From a checkpoint of a small image diffusion model: 5.79M parameters.
Rows from block 5 of a small image diffusion model, named by matrix and row number. Rows with one number within an expert belong to one neuron, the router's apart. Each number is 128 + 32 x the weight over its row's rms, rounded and kept within 0 to 255. All counts start at 0. Numbers have three digits each.
Before each expert's rows are labels from the 100 images, of 14976 (inputs lightly noised), where the router gives the expert most weight on average: "colour at peak" is the nearest of a few named colours to the mean colour under the peak. Only what is clearly more common there than usual is listed. The data: aerial photos of the United States (SatlasPretrain). In brackets: how many of the 100.
# router: router (model.blocks.5.mlp.router.weight, 8x192), inputs 96-191
# up: expert up (model.blocks.5.mlp.up, 8x96x192), inputs 96-191
# down: expert down (model.blocks.5.mlp.down, 8x192x96, transposed), outputs 96-191

# expert 2
colour at peak: brown (62)
router.2:098070131179112128123171145138145093064104145120119093157097197149069095176081122094158168137172128163139141171166191175145127112115131120143140122107127128121187172133183157131166102141123156108202135096126105135095129120119106171112204134082046129205112131120136150095148185124136125185
up.44:151088130110110119162158097185102135115121121185129133134131141128175129118090117118173092150131107142134083089136118181124127136102158170154114127159188180155156114119059091096106065055112147075140148075111154152094096133120099230123044112087166090091126109137106100153120137145090160166
down.44:132127036133128128106153116090127064106113079115091115139095147101092156138176082156148160155139080170140109107154117149125112103121177114174150120053134146182065126107141125120108119116118121192169123138134072117118105148116109125142070143201190145080080089189122128160081138084145153104
up.45:147087135113123128078167139134101155091108089128055131168114134124198139133134111117178061138122115108136084056093155138136096118132151154091164092150122143102167103100116140107099108197146119198141139127116100149103079137100125173101124134128194115075206164156134144163122135151077131117
down.45:125142069044095103083080125164130166134170113084142147117113159105106159092173130152124094168045093103141096046152107171130101103143168122155124162074115125126066129152110139122103164172126177145158154204096054114090074187132126129131064150120181113069147123118134103142143153084134143154
up.46:163136141146114082075148081183124116156186135117116138099148144124072083148076189188186146131119073052125069128080169192107160121091132167142163103129183131099200127101081120144126099121081097093135184079132148141145149159099150174073091104117141124133180137149092083179167186173119132188
down.46:144126070166128136117108164082113175151132080120100118138073147099095177110159088137129102160115145162148170093153129153067139115144161121156142150102088133164093174128119084135117105121176141184138084169117083106115145113119125069132066157167163090067093107127186099154136175064141154060
up.47:146119062128118096154094083105151112128140104119140081106091083198132125160140121132078155110103074094127169156134108110106175086152097142079091129103116108201104176132128181101086153067086171122185080113131131170149113159154107096107126146144173088141126149078093127178108104086121080149
down.47:085117137146136180130172138111062080116107141144155162093163109104122116146141135126144107145155100099161190169109104116147112144122126110125067076109150138180137137123186167118143091157255098120108149136121129190169148130131089093193159115133083134166141147187119114117111104123103098064
up.48:080098153081159108133162154133130084115162187103107140149152187124095118089093124130178102121096145128082129128092111131135149147060141159150130083126125142123162102096150090116064079147109082153156180098127129170097123175084155180080068109136133147160145206166114105128107142144102108140
down.48:124076152086126076149160145148107152135094113159126130124109157107103095090153138122081162093109150090135145121149101077129162117158138136167176179143148131078159137092132121125078144101171091128150099190067116088079093094106145131141123169130161164158091127103129151125094102126130170138
up.49:181120161132129136103085138096159172064116112113100183199137115132163122112153102098131151130151070166081100124100181120174103117136152138098159181129130165126126109132109101176148106119114133113130134180122119105162120099076144165172161124089080130097118093112130088145126076138123178129
down.49:121084114061113137106142085115131117117093074143122136154136163155150156166095133127115158200105118108116115103127100116151082156062098156117081113095141146136157098098107132076106121170107112144159175140164107090138134083070154136095082104095148082138155089146103165160190117150094110150
up.50:128153078087136202076135103054134146075159097117129070152148102153178107163090103062116150144126103135150177159151095093080107142134116143129055157148115079123129134142122142057107110111118119109137088108146132124114127169155123069122127131185135099143128104086129110097109160081132072123
down.50:124113145135150075097183124164161061156124115113203140098103132129123093110141161113130126170124088122206141103155146161156138196080078198143107026106134092161125161121108141137113151193150093084106111085133147086154143167149112121144136098152119148136154164115136116153110140124115122090
up.51:148133115139176144201140155161139169081103165110102136147152077133197116139075162115137123128152147184134113128111143123174152138144118121139127125113127100142091150172104174128115082139128134115111167126134134096052102155102103159144152127124103175161117155159120088159113068120155162137
down.51:156102118104134181121172110156141091100119085127149105113086147156101151092132174123112143112136072102183103165128074100115139113160104157150113124123096195147122046039154116145118137202095135129128098176106104177173176058111158118131082072128193123122179079080090187161144116118159111140
up.52:154164086118089105074103085159135113174164122132112081120114137162071141083068142166109157137112108124139099181137154132066175092111106121146112113075114165133139178097053138130106118111097115103142108091121109187100159128137072144072063145197112037067183085153122091171122156115147073166
down.52:134182130157156144126138150094094159170169120142195166138147165108131075105095085095120121205092213189132173111119118087112129156057200086190119103180124122124098165089154100121117136153158118172156168123194042095082101139089096158129126123139118109147095117123161091140151142108148185101
up.53:108171141126111092166126133115170097160097127083124119143104088119096177121160108167158124144100133068183120150177086073104137079140144121109084217087116112195111116087142126136155200116121102170136078167118107129069118145176183070136137110116181138097136073118180150132080121105195139166
down.53:097091155141129091155099176123067156111166137149149102103178140126175125157120117121092113147160173129163081061084166106142141133111109137145097109146149101117170196118117075160053135072184148159136209063148184094151158158118129161117156152111116097143151181135093140101115164159105121122
up.54:155143072111134148110098145066128133078158104161169106145104196152199135136126106125165129149118104132132162155129104114105170143141086085135063123081067090103140125121172154091146148102099161131150115113113111145132154162197104099141139154131102118140075115111134122147134131134157068108
down.54:114142152103119123067150113135151115138179143147128125075148107128126107165136109113133089095132178073157212123165069079100147140123174149126080080093115077148175119126124174107101111144131120084055142095114124143159190156142103121155168137181089130165154131194128098136120126051128162143
up.55:169083159117122075122206119141141148165130147149112151136154135138145102120125134165167124104125092095109105086085119169150112089084159155138122058112164243096125171104056140149130091119179114124098158087102134133120102160078127186139063175146127125100177196172120105160158183114092110114
down.55:137128111080096103164108131151121146113112144167089114099116124129117144161117104148172097116085158149106126109175050102107110107156188080196184177123098155208111114074101113095132156165173174142121115167157032113123110067099165133132093135122140149061169103131156139178164153083121173117
up.56:155097106155122153127157110101147132129112105129152089103105190167092174151145121151078118155117136100095111137153058140067185127111072061160057168117150144158128118122133142101096097132150109100129119154173119158156145149151099102087101134164126077158120111140116114167096149114125063136
down.56:113182117105157097111150134124149145156115101133184162053141094110115097115153143114122116161113128110121166177120076109151107125157158133112102094132146106147133144109116137114065197184137106062103175116087079088086144183132130168121189090102160098187129113189099142136127123100164158092
up.57:122099145100124166178055144107118146166144151094118164146085127125086101163105113106107166155118146112150157123100164133127132127110185199053189145140126161106140102130181101158106154101145118144165095165114138146145110147124116137220126126069111088122140138080079098079102140115095126096
down.57:198070063134130089130133156170086145101066113112119119164096117158133135161139136160088133109156108166107093089111135073113115152120130162097157170187106160096123108138114132139217133138187126126082157155115159088099175131096199149075093117100145109088160143091122117124121104154104178200
up.58:127070149143148227145108142106082179097064073139114110171091125082117123120133113125087129117130148152088142070121177136159081141106161165118168112111172150098199119115190106154134090105198105132128138146132120142132064155092213125204129161078081155118148140104036133094110121169113170131
down.58:108114140078134114117212105120096105105103085129148118107144129144096136114141129104099152138109078165155097128103083114121081100123141157128179140139180162114111140115053120165141165161147155107100166106103126089092175146069189190113083137089161125150139146161116127099137140131101147150
up.59:067129137099176202129128144105083120149185116126137173106102149149094124156121113127117179160131171129120145147084114150132112181131117141163131080174126122135091135158187158144133130140193143149147127132109155159129075176118135129147213163044155105141180145089077150078143145142096149106
down.59:151053128146141149124143128130118128096128136100158128142078101126110161148121138112091075046095103120081087137161153112200181113114140154095107199195114188058155120129142138145201153157129180106078140111083153093053151091112133148142126115146132182102137160062148097123113133171177152155
up.60:151097094136125091091131139106154122143125101145149041125124194124130168113151149203099152150105142146182101113127097137094150146114061095145066172075121157122142171117081168083120098110115115121127109106134145115142109179128102065112091163195140096142149088132108147153119152103160046109
down.60:077188184114137158075144163124165142135160118104133140084121104162170117112108143123138091107072147100130191136143103108158157144114159161160110097146119074166122092096153106143082146196168137074086153090137122111117116228148166109178124107108100122166126149128152120167132111050161199074
up.61:099064092121114138168169145200111151116157084160097169156098127165133120104101123092122116129149104168132103085125168230108094175077101158150091076111152164129141104094125150126113113199116116109111101138167137133110074128107106199178082149111138160076165141115100141207135088177119162165
down.61:114129065131086110081139102127088091129119093119092109136111123075088183132181159106160161138099078146084114085106147112081135076138114082155160193090125174140091162089082110133148111153125146120179130180088035105130150104152187098110153158134166116114146125115144137134092140107089184068
up.62:139126156145113160138135122139088178157071112144103183149139075114147113157107121101163107097156085158154073107115156150144130138094131163113153121196179143100211101156168157171157134151149095116131148133113157116109145133103165178116071107068132080075182146150135132115155108164150192169
down.62:112141113167127105109144180151145137109120119115085112093135124141101158130141081147126124177151132160110125100102102121075081105175118141198136153105070155114089130070066081142157117163170083131147117211103097131094153104148169136094069113183133142105116142121168141177162154143144137086
up.63:149189114104112109162127094133089090099148143120146108099106090152161134120109095159145177128107138131149133150153069098146106068144112114136103163067062123196058147105150143097092173084056123136201135106115090159124094216134082045138117126161148171155130092117131116193115148098172055145
down.63:118117176141122155115150129164074118137159149139149111088140147106062134159104128125112124100153108121180158175153155126157159184104174085135118100117123141163123102150166093179116128123160094122089102155131191128157163146140102085141136118108073165182155147075099155074051125092145105205
up.64:157118142114149133104147119107131121092124106152150074112090126170129138108121117144115132141129109119168112137133090130137178160096088111122069148092139101120139145122138166086088109096126113144182091120117105134127089185192099027161121151142123117156120117102136132169107108090171019136
down.64:131121114087124142110138127177124103170157122087181188084155122101109073125083128107164111099144171160157114124137098045168128168101154121156126086115184103130122191138161147132130133176194088101086159093111143103137155178097094134201169084132142160187174163121128110114100157067140155139
up.65:157089199088162167194062118133066116115159156118173130085077130142137081170108110148150158118137122167138143171100071108133123143140165118168165120139119068130143124142208126083117138128149112120163121132106145216173111151126134058135169123073087184142084158126110112094139119117113070068
down.65:122085120137139111135113152111163175096081118110094082127116147130123130124056133107063134074101154122123077124156147085149151154137111113120137160147125141097075120125175119209194094141165120155015137138106183124109140109174185141094138116176122128173131144110095166078170114150110128162

# expert 7
colour at peak: black (41)
router.7:088090126114075086132105139120193132058093158101155094113138137200112115100086122075142193154092067147168168185117168151155103117094086125111085132101164126105150143090167147125165051148090136075143102088107087181077161157080179169107151118087068101133080149156099089075069159112152161102
up.44:083146123115110118171149151184075114160154191116156166099170128036161103153089118159158128158150143102185123128129121089094109159142162168152143103154066056118118089151138157106059135147159110118085146127144163107144144170124121125126130113060188176125172153143143138145168161131167106182
down.44:149075147164172099170120124122127149100144119205154060098049111125111135117140105128162173103119086120144154156133123127186145145196115091102102122145124101110087131117070123157145116138112127098162157123147093143146118104106135133132140132129134165139171070094129134169085133063172131113
up.45:131089082158108110062160104062103103128132128145150091110089152183150116132131188124141163157118091065093170093139164157082154110133149117166092106096091077058168152066115135105148073187139139099117127110125071126158133124081059168140118159101118111095137140182131131156110158115133083122
down.45:155129149169156144155086149173109143122135142101172150128155128037105143111073137096174098110130134107116118148149191139175117190172126106110139121113123094098124164152152177182144161141186172107110203140103079142115074149149172149144180113142103187097112146128090100104159095089175177121
up.46:133100127164072107175055087167135112186096151127154096133157092100127138113141090105139142117217127099145080176113160099093158098154104054114139119133110142084115165131117099140136168131114089119168155130182106070153172126170121087125116093108169034139111107087174064144132117158146110113
down.46:071098126076128096105083105096032082142146166133196138084138149094161118165118106072139142121080108160139166147175060159127096113105139111154135103162142092190151163155076137103108104108149094095118150135175081089116107166086097091144176151102101102157138128125115116103093157115160126103
up.47:131094135106149148126129185158110099162131173117160133129151150081155112170148133140160109116138167035156166080158160129107102166089142126107152143139145081119115151131039151148076148109176179175100162098115141060106077103107113180110065117076210117161166122155103148149150156103098142129
down.47:129098173113081108105127164154135129129137179108185157146076132115167133073169099159107150134117143130130160140100120138141131151175140096124064119122106098169199127106118153212165151118093117135161114074138135147152102138104126107173142079115069139101094167074143076147131125151099151119
up.48:102171122093164135131148131169053094114162139071102104109143128117136086182104115147154108130136152116082140098170092181119078105081181148125134070109171116135158124168129144184079101185111151157109148135105140217103111101095152159156184182142097176110119146240071129127159134148091187112
down.48:174147149131107129112130124120127097095130082152147104185161142100092143117140172143075181118158132100137167180139114141145164096165060091156067207177129138132155134070202113123146206124126164112150092111119111152139131054160199112138104076091109107168124119155099171110138098169155128165
up.49:110174135083212167147152123119071089184206164117138123148182116096106116134139159097140102154136099155124137090129120107157091137141143176105120106152152146121120113078112154113096141126162156122148116160163172103143092152156095135151105083142141140112140180255077164101083142121133132080
down.49:140087090101114110108136126118180182178135126134120120196148158164104122084141163185153180159127235153145158121118144191168137163124134102110144154115113139128157131134194101140156150139128150117101098121132134126144072099133189152093110103097161144152144062091174090100098045163141101090
up.50:061124142108104089128104133164083071139095172185177108112120140055149119135100110108173173160120150130157124182125101103101118107116111072153104134098087079163098114137133141056073168142113093108178106133183086090159136174155118073118147131104148058179132161130162137148112130141168124156
down.50:160140147154165094120166119125105131121165137168189101088135119038161158144086147135162188126077106152182140106107107129152125109162130124156144102096113112145116186113140164130133091143118126100142149126092110142065048170133120137126124167129105182121126133135118114139077159081127102101
up.51:098087162109107137100128151116114162190152212138091096127091169100159064136126097083128126125095108110106179102150110108104062098071158143108128172177135141040175187151033090104135112129152122169119118111109107153101118149120053121153127118143155151088127145162079118136124160132122117060
down.51:178094137144153214158102096145129136077135138094133130134097125118099105117177088058137122084117103103147140141114126114078100148190180135097142105130181094133121117152176159141158144061147158110117086190180158134171093119075135120076150129143144163124118170111160088078130114130092124105
up.52:130117085164097110106079149144128138180103131153149114138156111134129158115107124141144111178205075033141104188175173143085151124144121093134129131114100113099091163096113067121119111130114067144170135134168065121111200109156118088093132081107193079175111108100145089153149136119149115156
down.52:114131120104154140126114123148082093142150134107159140086157132088130123125119111110172114127109087140168103128175068131106080162131153163147131093121147063167122187159137134104064081106154084109081145033125106185120107149065123096166164158121105182130124159147132093097103120053115134091
up.53:103219112061132090163156130104081138120107173118108132113158143107198087158110107114163097116153142130119137107141055147162116132091095126143105097089098118187152116145114226072056138176139127115143159124143118115125097168049127169161129139129153144182134137184132136137106162108135146140
down.53:211104110149154105100078147168104160142072098194138116128126163059124157096103128101086177093100112115182158141126113104170158167154123057120112147155111096148118175150179103152106146104148135143168127145082121119112083109113194124119125193112164128145164106101125149162110170130189148115
up.54:095170143120115098109095128199086129163118164088173117149163094104137099124117121118183129167152179135167128133136093111079145115162121103131157153122054083160069097156122143079026167134144062092145171129157115091146133179159137113114181096109165146214114146131187105139125124133162148165
down.54:122137136107187053183157163120084158082089157216182140110133121103170186133153113106134173133090063144189124128107133110178131157167141125111106101108080103175101159128131161161122138119146120153096104135101065104116096152139089141126149198149146178121133095080117155120058131045167094100
up.55:147136076148073153083115118120105094132086096139107120074095126150141159117148158107156141133145106107098139110121138165097191097161106149148104172106085126064189159067082096085129052113109212093097121140133097119155133119098098121127074149085204108106119116147129116183103160180145046147
down.55:112126135123098128156100129194062147108146110091139105127131101039121146152141102102184107125134118129092127129104148178132071118096174141095156115152133114146076118172092186161130150083188111135090148122144126120146131156117108140168167099156091129130107173203109047074113138080120189114
up.56:166142082154098157013118124050161112172145087133131098110111125172118182098110139109127134144096092116122163152121103133107143089135062113128067118084116151130138141034075103086135092169131081089132092158123079142134092162140105093132108153183117109079169109153132092162085120137158063106
down.56:113107134119181158137111122111082124109131174089095149136134093058142106122137110096144096070119125126137101156158168129203047184104151099132140146097111116123143155188150143130121150080133151179057110141081098125148080143083181179135174089122093145114072163144091066104138067077104165103
up.57:216202130080124100148163115157125104116110153054146155148124077103121105110117085138138149170112136145132145147094109083100126122126164144134144113206160116141171104146130076072072116152159159167127148097136150075110099132130108169156088053085134174035137143158159094159123102123151195122
down.57:133112167188113152105068122112070130098138094161125083190083135142074145181127112103153113117050102151114115198150143088136181123126080138113115146130074125117157092159113167119075140141126160145120105168208163168070136112144118153087101123126168110097193139096175117132131091161113208092
up.58:142123100058104137087156135108152096098134120141140151095131151163183147061131103138073055122190077098095148093090183107081115176152125187135106116155106132077076128090141132113148091109180136099158100113089112108186157134093075112130150143105165217150141136127080101189072149158143125111
down.58:133109164140128128171109133115124124107146124152155149110139181128170137141109090104137137145161138116140090126193148198168085084104128088108158066127116089201125162201040153166107126106144115134164222092169070086161126136122091107145175097090124165133165129124107073107188107102110137090
up.59:091159121092106095088124173128071110204098192139173136140166137025174153185107146113169167136135166112141128125080151112097077145082132115093141121135135124127129136147135170115100116066165114136132123157133163095141165170105094104140051140110165148160119148163104088132087136141160111062
down.59:127049132197141111178110125135128138092107141168181094090086154129124127156109110089112144177118135192109087122142197150147143150167117102137126078109103068120138107159082171178145100095086123110116071137165143176116113092173075097108153127122068125141105156089139084068093120116119095181
up.60:153115092157094177082080132156140134106130104155123141169106154171073107122148215136143110112145090158080156154148133140122144188160092094067100107125092111121142110155124146174146120131118131140084082115120137094137138076207147114118150133166099164180079169089119135118154088127092103138
down.60:135137138113079156038143101105099151137144126160137159089096162163078124096088091164112123163073121108171172128134058086104079155116161107154139083145158090155125134159160135132094129146111129153116159131085095185147090178100172171129157135101071104178128142145134174106181137150091145122
up.61:139163165126079119129133149143102113177120236125102135154122122067173133127141141139188112147126160093168103118093089143079120117084142137128155100118177134092156124131115159087100155136193097137131158086142125151094129188119133118158036113118125136141139146199108054096135128153138103134
down.61:131127171152185166128081128097073116105102128155174103094090145101100153196117175132139188123113132110159136217127121147162175142189136125153084152128096120117151127169096127133104133062135138105089094105133187175087104120137093095119162121130101126103073116104159078093061104103130096099
up.62:116137079174137101088121169154130173189122143167136116146105094077191149142122138121148097172152141146143087087091143098154126207197099152142130091111111133114095097143104130089132132063159198183168146142107130074110129088107173160081108146119197122141083120123136106144178174093137104130
down.62:153149134111125085168190148081062104085117092093148132066126176150138104169097127099141173154155148169148116139163127102151124083081149122096103073089142096120151156126120155153166099130071126187172107104164141118073061164161097122132159169136081154125131138128081126094101139094117175111
up.63:096185165158124101103105153118070101108139243149109132140158153077205112139158151111184140159147157109073124129104174142152084115111170154072082124071155123102107116135139153130132147131208070151155139176126152150126147173146147067123123093136085128179117090157123074094116144161141147069
down.63:101082146125123155189060147165131141164145182173190087136082102129101074169098116062097150120091140170160132169175087086124133179142110077175125149126079075157148134143108123109138100104097114102125106108138106167090140141137101093107151134104138142188071134105134124097075125083143081134
up.64:116078139131089097074083135101164086160103096154108099078107131154150199110132120149123163125131093103089128126153153134110141095154104094098126155145112152110102178064126099160188124089153045096125132129121051111140208166126077111135091109174114117111148092130136114105154127164109058131
down.64:122120124109122164143116136132044130141123179092121105154123111082154099163113082102149091098158136175123054155192137149147098164132143136118158149131146085170116164161113093107080103098146126144087125101088116162161141127109120151151160116083052135161094177149087109108147123081120157097
up.65:108150067190073142095103103038148139141114103127112154144083112148155155068149171068135112144131098147113091139131149120094071125152129108128107137060097161080094191104102131143165096106156113115105102131112076112138107136086097150178088088205187126115117162116172089149104162081139083052
down.65:117135094142129136216102145139103171102144120102149143141132124087101085129100070097126102064099147129130111151154118122138065159142170127080111106111161056179119202122186141157149105129127109131105152134145092113144050109082127127122190117089068153081141151098095076095125141070146142096

# expert 3
colour at peak: black (41)
router.3:131102116186062069123167150121128131067067135149117082145124124166059128159107102115144189138127086136097111154156178137139125152099133096108118111104125157119160175137154136182146059132100117099141092117118103123102131175096119186128157107060104101188143140110123143110106129169136134150
up.44:106116137130138085074169148100123095182130175109134143110147142148130107105153135160138125124114087088096096104136112079176144142149163117130129180135093154154125151062134103138127185072145148196136140045055061126145109113129131095126092067078177062119115123051140146157156174126126107162
down.44:119126125092119101153109151138103100173147165118160130122181121110093158137111105121088150134103150118170113108130149148089131205207190118176195147137121133106112130188148126178103122098163136088132138114108159166124100123130109133119174190146082130108074152072152157094091134097127155125
up.45:113115146166149119091103111181117105109143146104148118106081108117089123057117158089127050122133124154068110089187135119125158136165164163146154121165134133127154140130118156200122119133105160140114082073149140137124139105108115174173172117120075185088097140119121154144099169122076216150
down.45:111100130119155139099129168120118133128152153144132124126207148143204081181130154160149121141124172068150175152174144135084115168125199166121106123135166122177119101170162111124155144159125063109088168142107126151153126172166090152106142127103113125154146171140087075109111089139091173137
up.46:144124145105135110206068134127085150120068164164159104191157106102179161128152075120112193077113091168138120165084085084211155103189118024078139187100103138161127179150162118083154164071170166165108125146106141096127106160153135115108102139098163146157159115118142123147127113168153091151
down.46:120149083115148074103159140130109102141140136185117139115083185158088111059112124127128127141116134132203162040144073171091096127155103115141112114098155076164124138155117138109064123163126130087158095101109060136131035122079134120176136165120171164129097125184091177158100176130114118112
up.47:165131098108111130098067097130114118071063124108135089113059155134153133133131133100147151189069104135096117148106106102150120136150117122099089095080119111157127121057135176111153089099142155164164111079106124152123074118171075092107102126077120123189181101099117106150140119138103101106
down.47:146165136119160105118153093129158161101133136130134176127106112112112131075176141118160164135048127115161117043115091154136139167146087114177156127137198135134127128150169154108117180117163191128135103133138117158094099137092186138155142155103173174030127123119160114150184198136160119113
up.48:132134117098149129156073155104105139112059170120127108207088107072155136107133099120086173083112106186134110153102119060184177130175109063078140197116102112168090157105146152127168130084172170168104093147114155096106073171100158129133118105150175202145127085139154145118141134089174119126
down.48:145193166071178130121100088182114109108141111199143140143106141155158097074105170150142123120108153162168181100143089162078143118130142117176122128096201100206166127164126151072090127190105189070203114068136103144132099135078101203137140167080160156119108129167097221114086181134122144148
up.49:127113081111103153154108083126052102136086150142083053137153123158161158143139116139119128139108117166127099136100046128166165125122150073111139183111131111179137148116154152009138150069129184171154162081133126118120089172132102134124108128115165079153114145098128145136137128167108095137
down.49:131186077129158074143171152135084138129113140153113108097101127058109155075166155168152132134083076079163123106154138130155108135180093152174095149102077114127088158153091182108099145121104171116129152105101087131081097152116134100110106116133207177053115100180161163145073168037142108108
up.50:132147104091143063181097156122128152119097166149145119186057107095111142078139096115101163126143092138099080184113100093174161099179126055090134166166078173151090173086068100137108153066145194204112114112095078079131113143125145144134088122095167189167128082106150147147133128138186102132
down.50:146157159062151115147136134183068050179164160167125124093129185145140137120122122120144150157112154178140208103119105189091124112131130119165116136080176108144141152176146139112075134137137122065160128111138092140120098143124118120150181158128118146096105152181097145102097175167082105123
up.51:121114123102136133152137081132106055133115123146093083166118134150201112139149111128146163142124067182096103150113057120145108153104109113116143175113125129189163127137162129028120126069104136149160195099136152108170091173129099172134121080077196101127153164095133144131131092178099070149
down.51:120165066126163064140148173136089146137165153130147115133149141079111124058135149144165144101083069081166126083118131138121126124176131091153134144136117130117057182141089171145122148126095178143159116148138086148114120128111167093161129174161197147097116129188162132124133149081123126091
up.52:119162106148154153169078132143142138127090160163135132094115114094065063117190157129119112085080205123064118068162105083111138156151156150154176120152133128123144136200121239124157138142112187078097110132129150140102085093124125156109165100104158182124099165123151094158152139129098156121
down.52:087142165088131109079093100162099158083154136158143143107178125080198117113108155078182110150091118105144131136116090176126070156112139144179123147117082105209121116144159095053154180150128082099109228099081085129164126157172114094157175185142109139107154074118141133135115105110115172098
up.53:112146084138107148196094081153079084109078160152126092123101069107157133134143119107140147140122122143141099123123080041109093098109114057139129182098087099198154174141152198080076143107117135134158115097132139113149063153149092120142144107109173134145098154120138091152124086148123145170
down.53:083167108116160112107143146159095121109128135160176124058153194104131156108148139164132119120069124073197128142128092093154158119135135079148108141132072105201071158129080133086116181151114153129160140124147073124104122147117088141109115196161184133133195109135161171095110183088174129097
up.54:134139096153146103187096136168143158117099151141138141176103067076110112084131124083115151069105140125128109176138071064150179141171141077132186180166081128140084158159093148174111164071119185184144062104097133090129100132129127144111136108113174183147139106114175155119179096143128134159
down.54:127157203071089130158114074161070112105156141147140140110149149090182115112095132136169134151071145154114166075153057180098136100125137117160147144140135078206159133189170115072090122144135141051130187114114115168173095184154074133179142159079093124160106124145135122131091141124129114121
up.55:140160123130132138158120092124113070157066139107115077178124117163195144131163150133143146164134084167118090113101057109170146118110113067105140186133123140176156149106110153028141157065110139166119148102155108089135094144155167143128092117081178117163125123084133155120152097195112088151
down.55:100175088110188102122146136119116139144137122135151121092091119076105133084119130101072156146058094103158139081140085140120122123138127132183103156137082133101126146160102144138086164114149158127192122126134099168083101127119127091084152173166129116081108097140160128134106155052146097115
up.56:124104136118087144119122102118123092134067137126122122123130131190187119159124080107142144135137052137100067147152064094129124123148145115125122159130127123212145158100141145072130165091102097165143169121135131140164116181133095172170095089069164129158116156077131133113163086180114105190
down.56:152152103097190116134139102128129154183152215152160131085136159080063164088137146174114129142102105085157125076146136166136130143150152127170133130113102108116059178151122126149079144131182167111172084140137101100092103139117144095129123161131180127107127109156148131134143169053158125113
up.57:146116127141102117149137146121120123134050149112103148144131135089163137093138088166096157087145091111114122169122087053197142128187115088107116183144082139169119148111132107114121164057157150202128055082054104095163095096118109120152087075109173145126137087080127158122115125157168098151
down.57:159143131054156158176103104157094115146136106087122151090115145060117119118104110157127115120086125148170189129125051158082108175163218138165184121136137125132135150207130138147043131130135173090134124132115115119124094169096134151145188162150139145075070132133117131130095138122125106111
up.58:157126137078138090177049113133105158089095175161150100154113098119130121092132077098106185074088088176123092177113093111190190124197114045093117194090120175151087156136102121144147156096175182151112113136072134092119098144144129111113126133122173148128122126119154140141117142134171095148
down.58:155122149113164087117190114147120103119121108206124139084107153154106120064103135125130147151115141156169224091165092154091110124116139168139129125121121087174145183179157162090086191150086171103179104091144083171096078113084095128126160158092150176095109134175087144156102158134072119142
up.59:124131137110154097197068135163087172105048121125160078184091106087139123122097108097052164106103065162147116186131080095154151152190119074109148136103103137141107195161128117171134115077098164129106117128106131108126115156112133104104168147101155178144111114121112171100144106116174128183
down.59:121131090140161126148143096129090112112162139168125102111150152164130094088102137103174175111119188117174182088143068165074098083106165126179157128188156106184204160135141139062057147188137120089160147096141119127126084134096059147141197160102163155146095148207082145163134118137128159130
up.60:141127105115150119205109093201116161179090140172123081148134152096103118128106134163132119127089174112127139134129105128142188139144139075115172145142156084165141168188165177137125125113118186077126164120093123083092071118125120132145129135085125155095105177090139129127122160176087182109
down.60:105205111109165157099146134108084128113152140125120079091179122118161090110117146166199075151083127119125191099114115164054089111098149187153106156132099123202166137080168174086112194146094089093069198130129092152139113130145122194185123118150203222106165088134140086164109122090116150143
up.61:103096124111118150187118080164107092141071185143152075110135132151162115142146109092119144126132126128150106159132085092099112047123082075125138126151123115162165169140089159082127176119104138125146125094176142097161098158111080129123151108088181074154135191143153155130117079168100097169
down.61:101115115119181107134180140090102105174114161133125108070176152119168169062138126115182126155102106078177184096171104153091154093134156167144098136125078144108117157128101142095101132091100180137142143123116081122073105102065125131106096153153175100137110080157162117140085198062158099091
up.62:102107140053162127182105119148105117094063116152111124115167164125194078162102062091161181147083167165180149146127076147120067123121116113112153141102158127150138056168187134018158121174142094099187182192128145124102136152103107119160166147097111063148105107115098125152120120174113127136
down.62:083096155137123079103172176077074139117109116194130114111143159078099184090142127126108085078169125109156165102117137108115161138145104147156106114157082105185087133094049163126057169124138159141151156115162094113121114079109146123136089148121168146128160077179142185131111147122159122107
up.63:164129097103164116157094130107123129100052134147131080139112083131193159129167104092094187129133042178144085170127090097201146082162097060082110189090092160109116162106137134138150114096152157137099118148160112103128106174128156181111112130099173116100117117151164146127114135098194078174
down.63:164152136125192112113150128136114089151145195137135138070085140126110136088097151133197141116109109114164201064143100186105123139108186134174129109099150107152164174186156170116082126177130163126169140115147092173077066140117109121167174168116166121131104160177116126117106180142103148082
up.64:124130106079128136099141083103124135153167112140170137128160116162132132136146154103108149157119175140177173160156073074098075124120101116146139107119078108071119070108100097143136130189113083101143074168171146100150184109140181050130138117131120087139126141166186149110144138093113088154
down.64:089103154082150086095096099174081164103080103092135116103106155074144109173086126107181149111071067177145108163108128195152107144077189092114170118094105127087130171142096112127158120066117150085184150136120114123098140125088110125118128169122184180135120125086155156096115169107121172112
up.65:094090128100113184187107104194095128124079169135133136139117140106125068121100118109137102094144141163103134145140059104091128121138134107174182156153135103193182145158155155073110158135094144071144146130164167095155127128108136143140166093052143120102132187158133148072137066200106174184
down.65:097155099129168121097155152113076105143158145167154102063143152115131143134179136169189145146124126074180148141146114157117133103095135113126098060126098136165125181086094150090119133124136100150135185142132071083117106137176107089111120180139162114147151130215168115152088127082200121130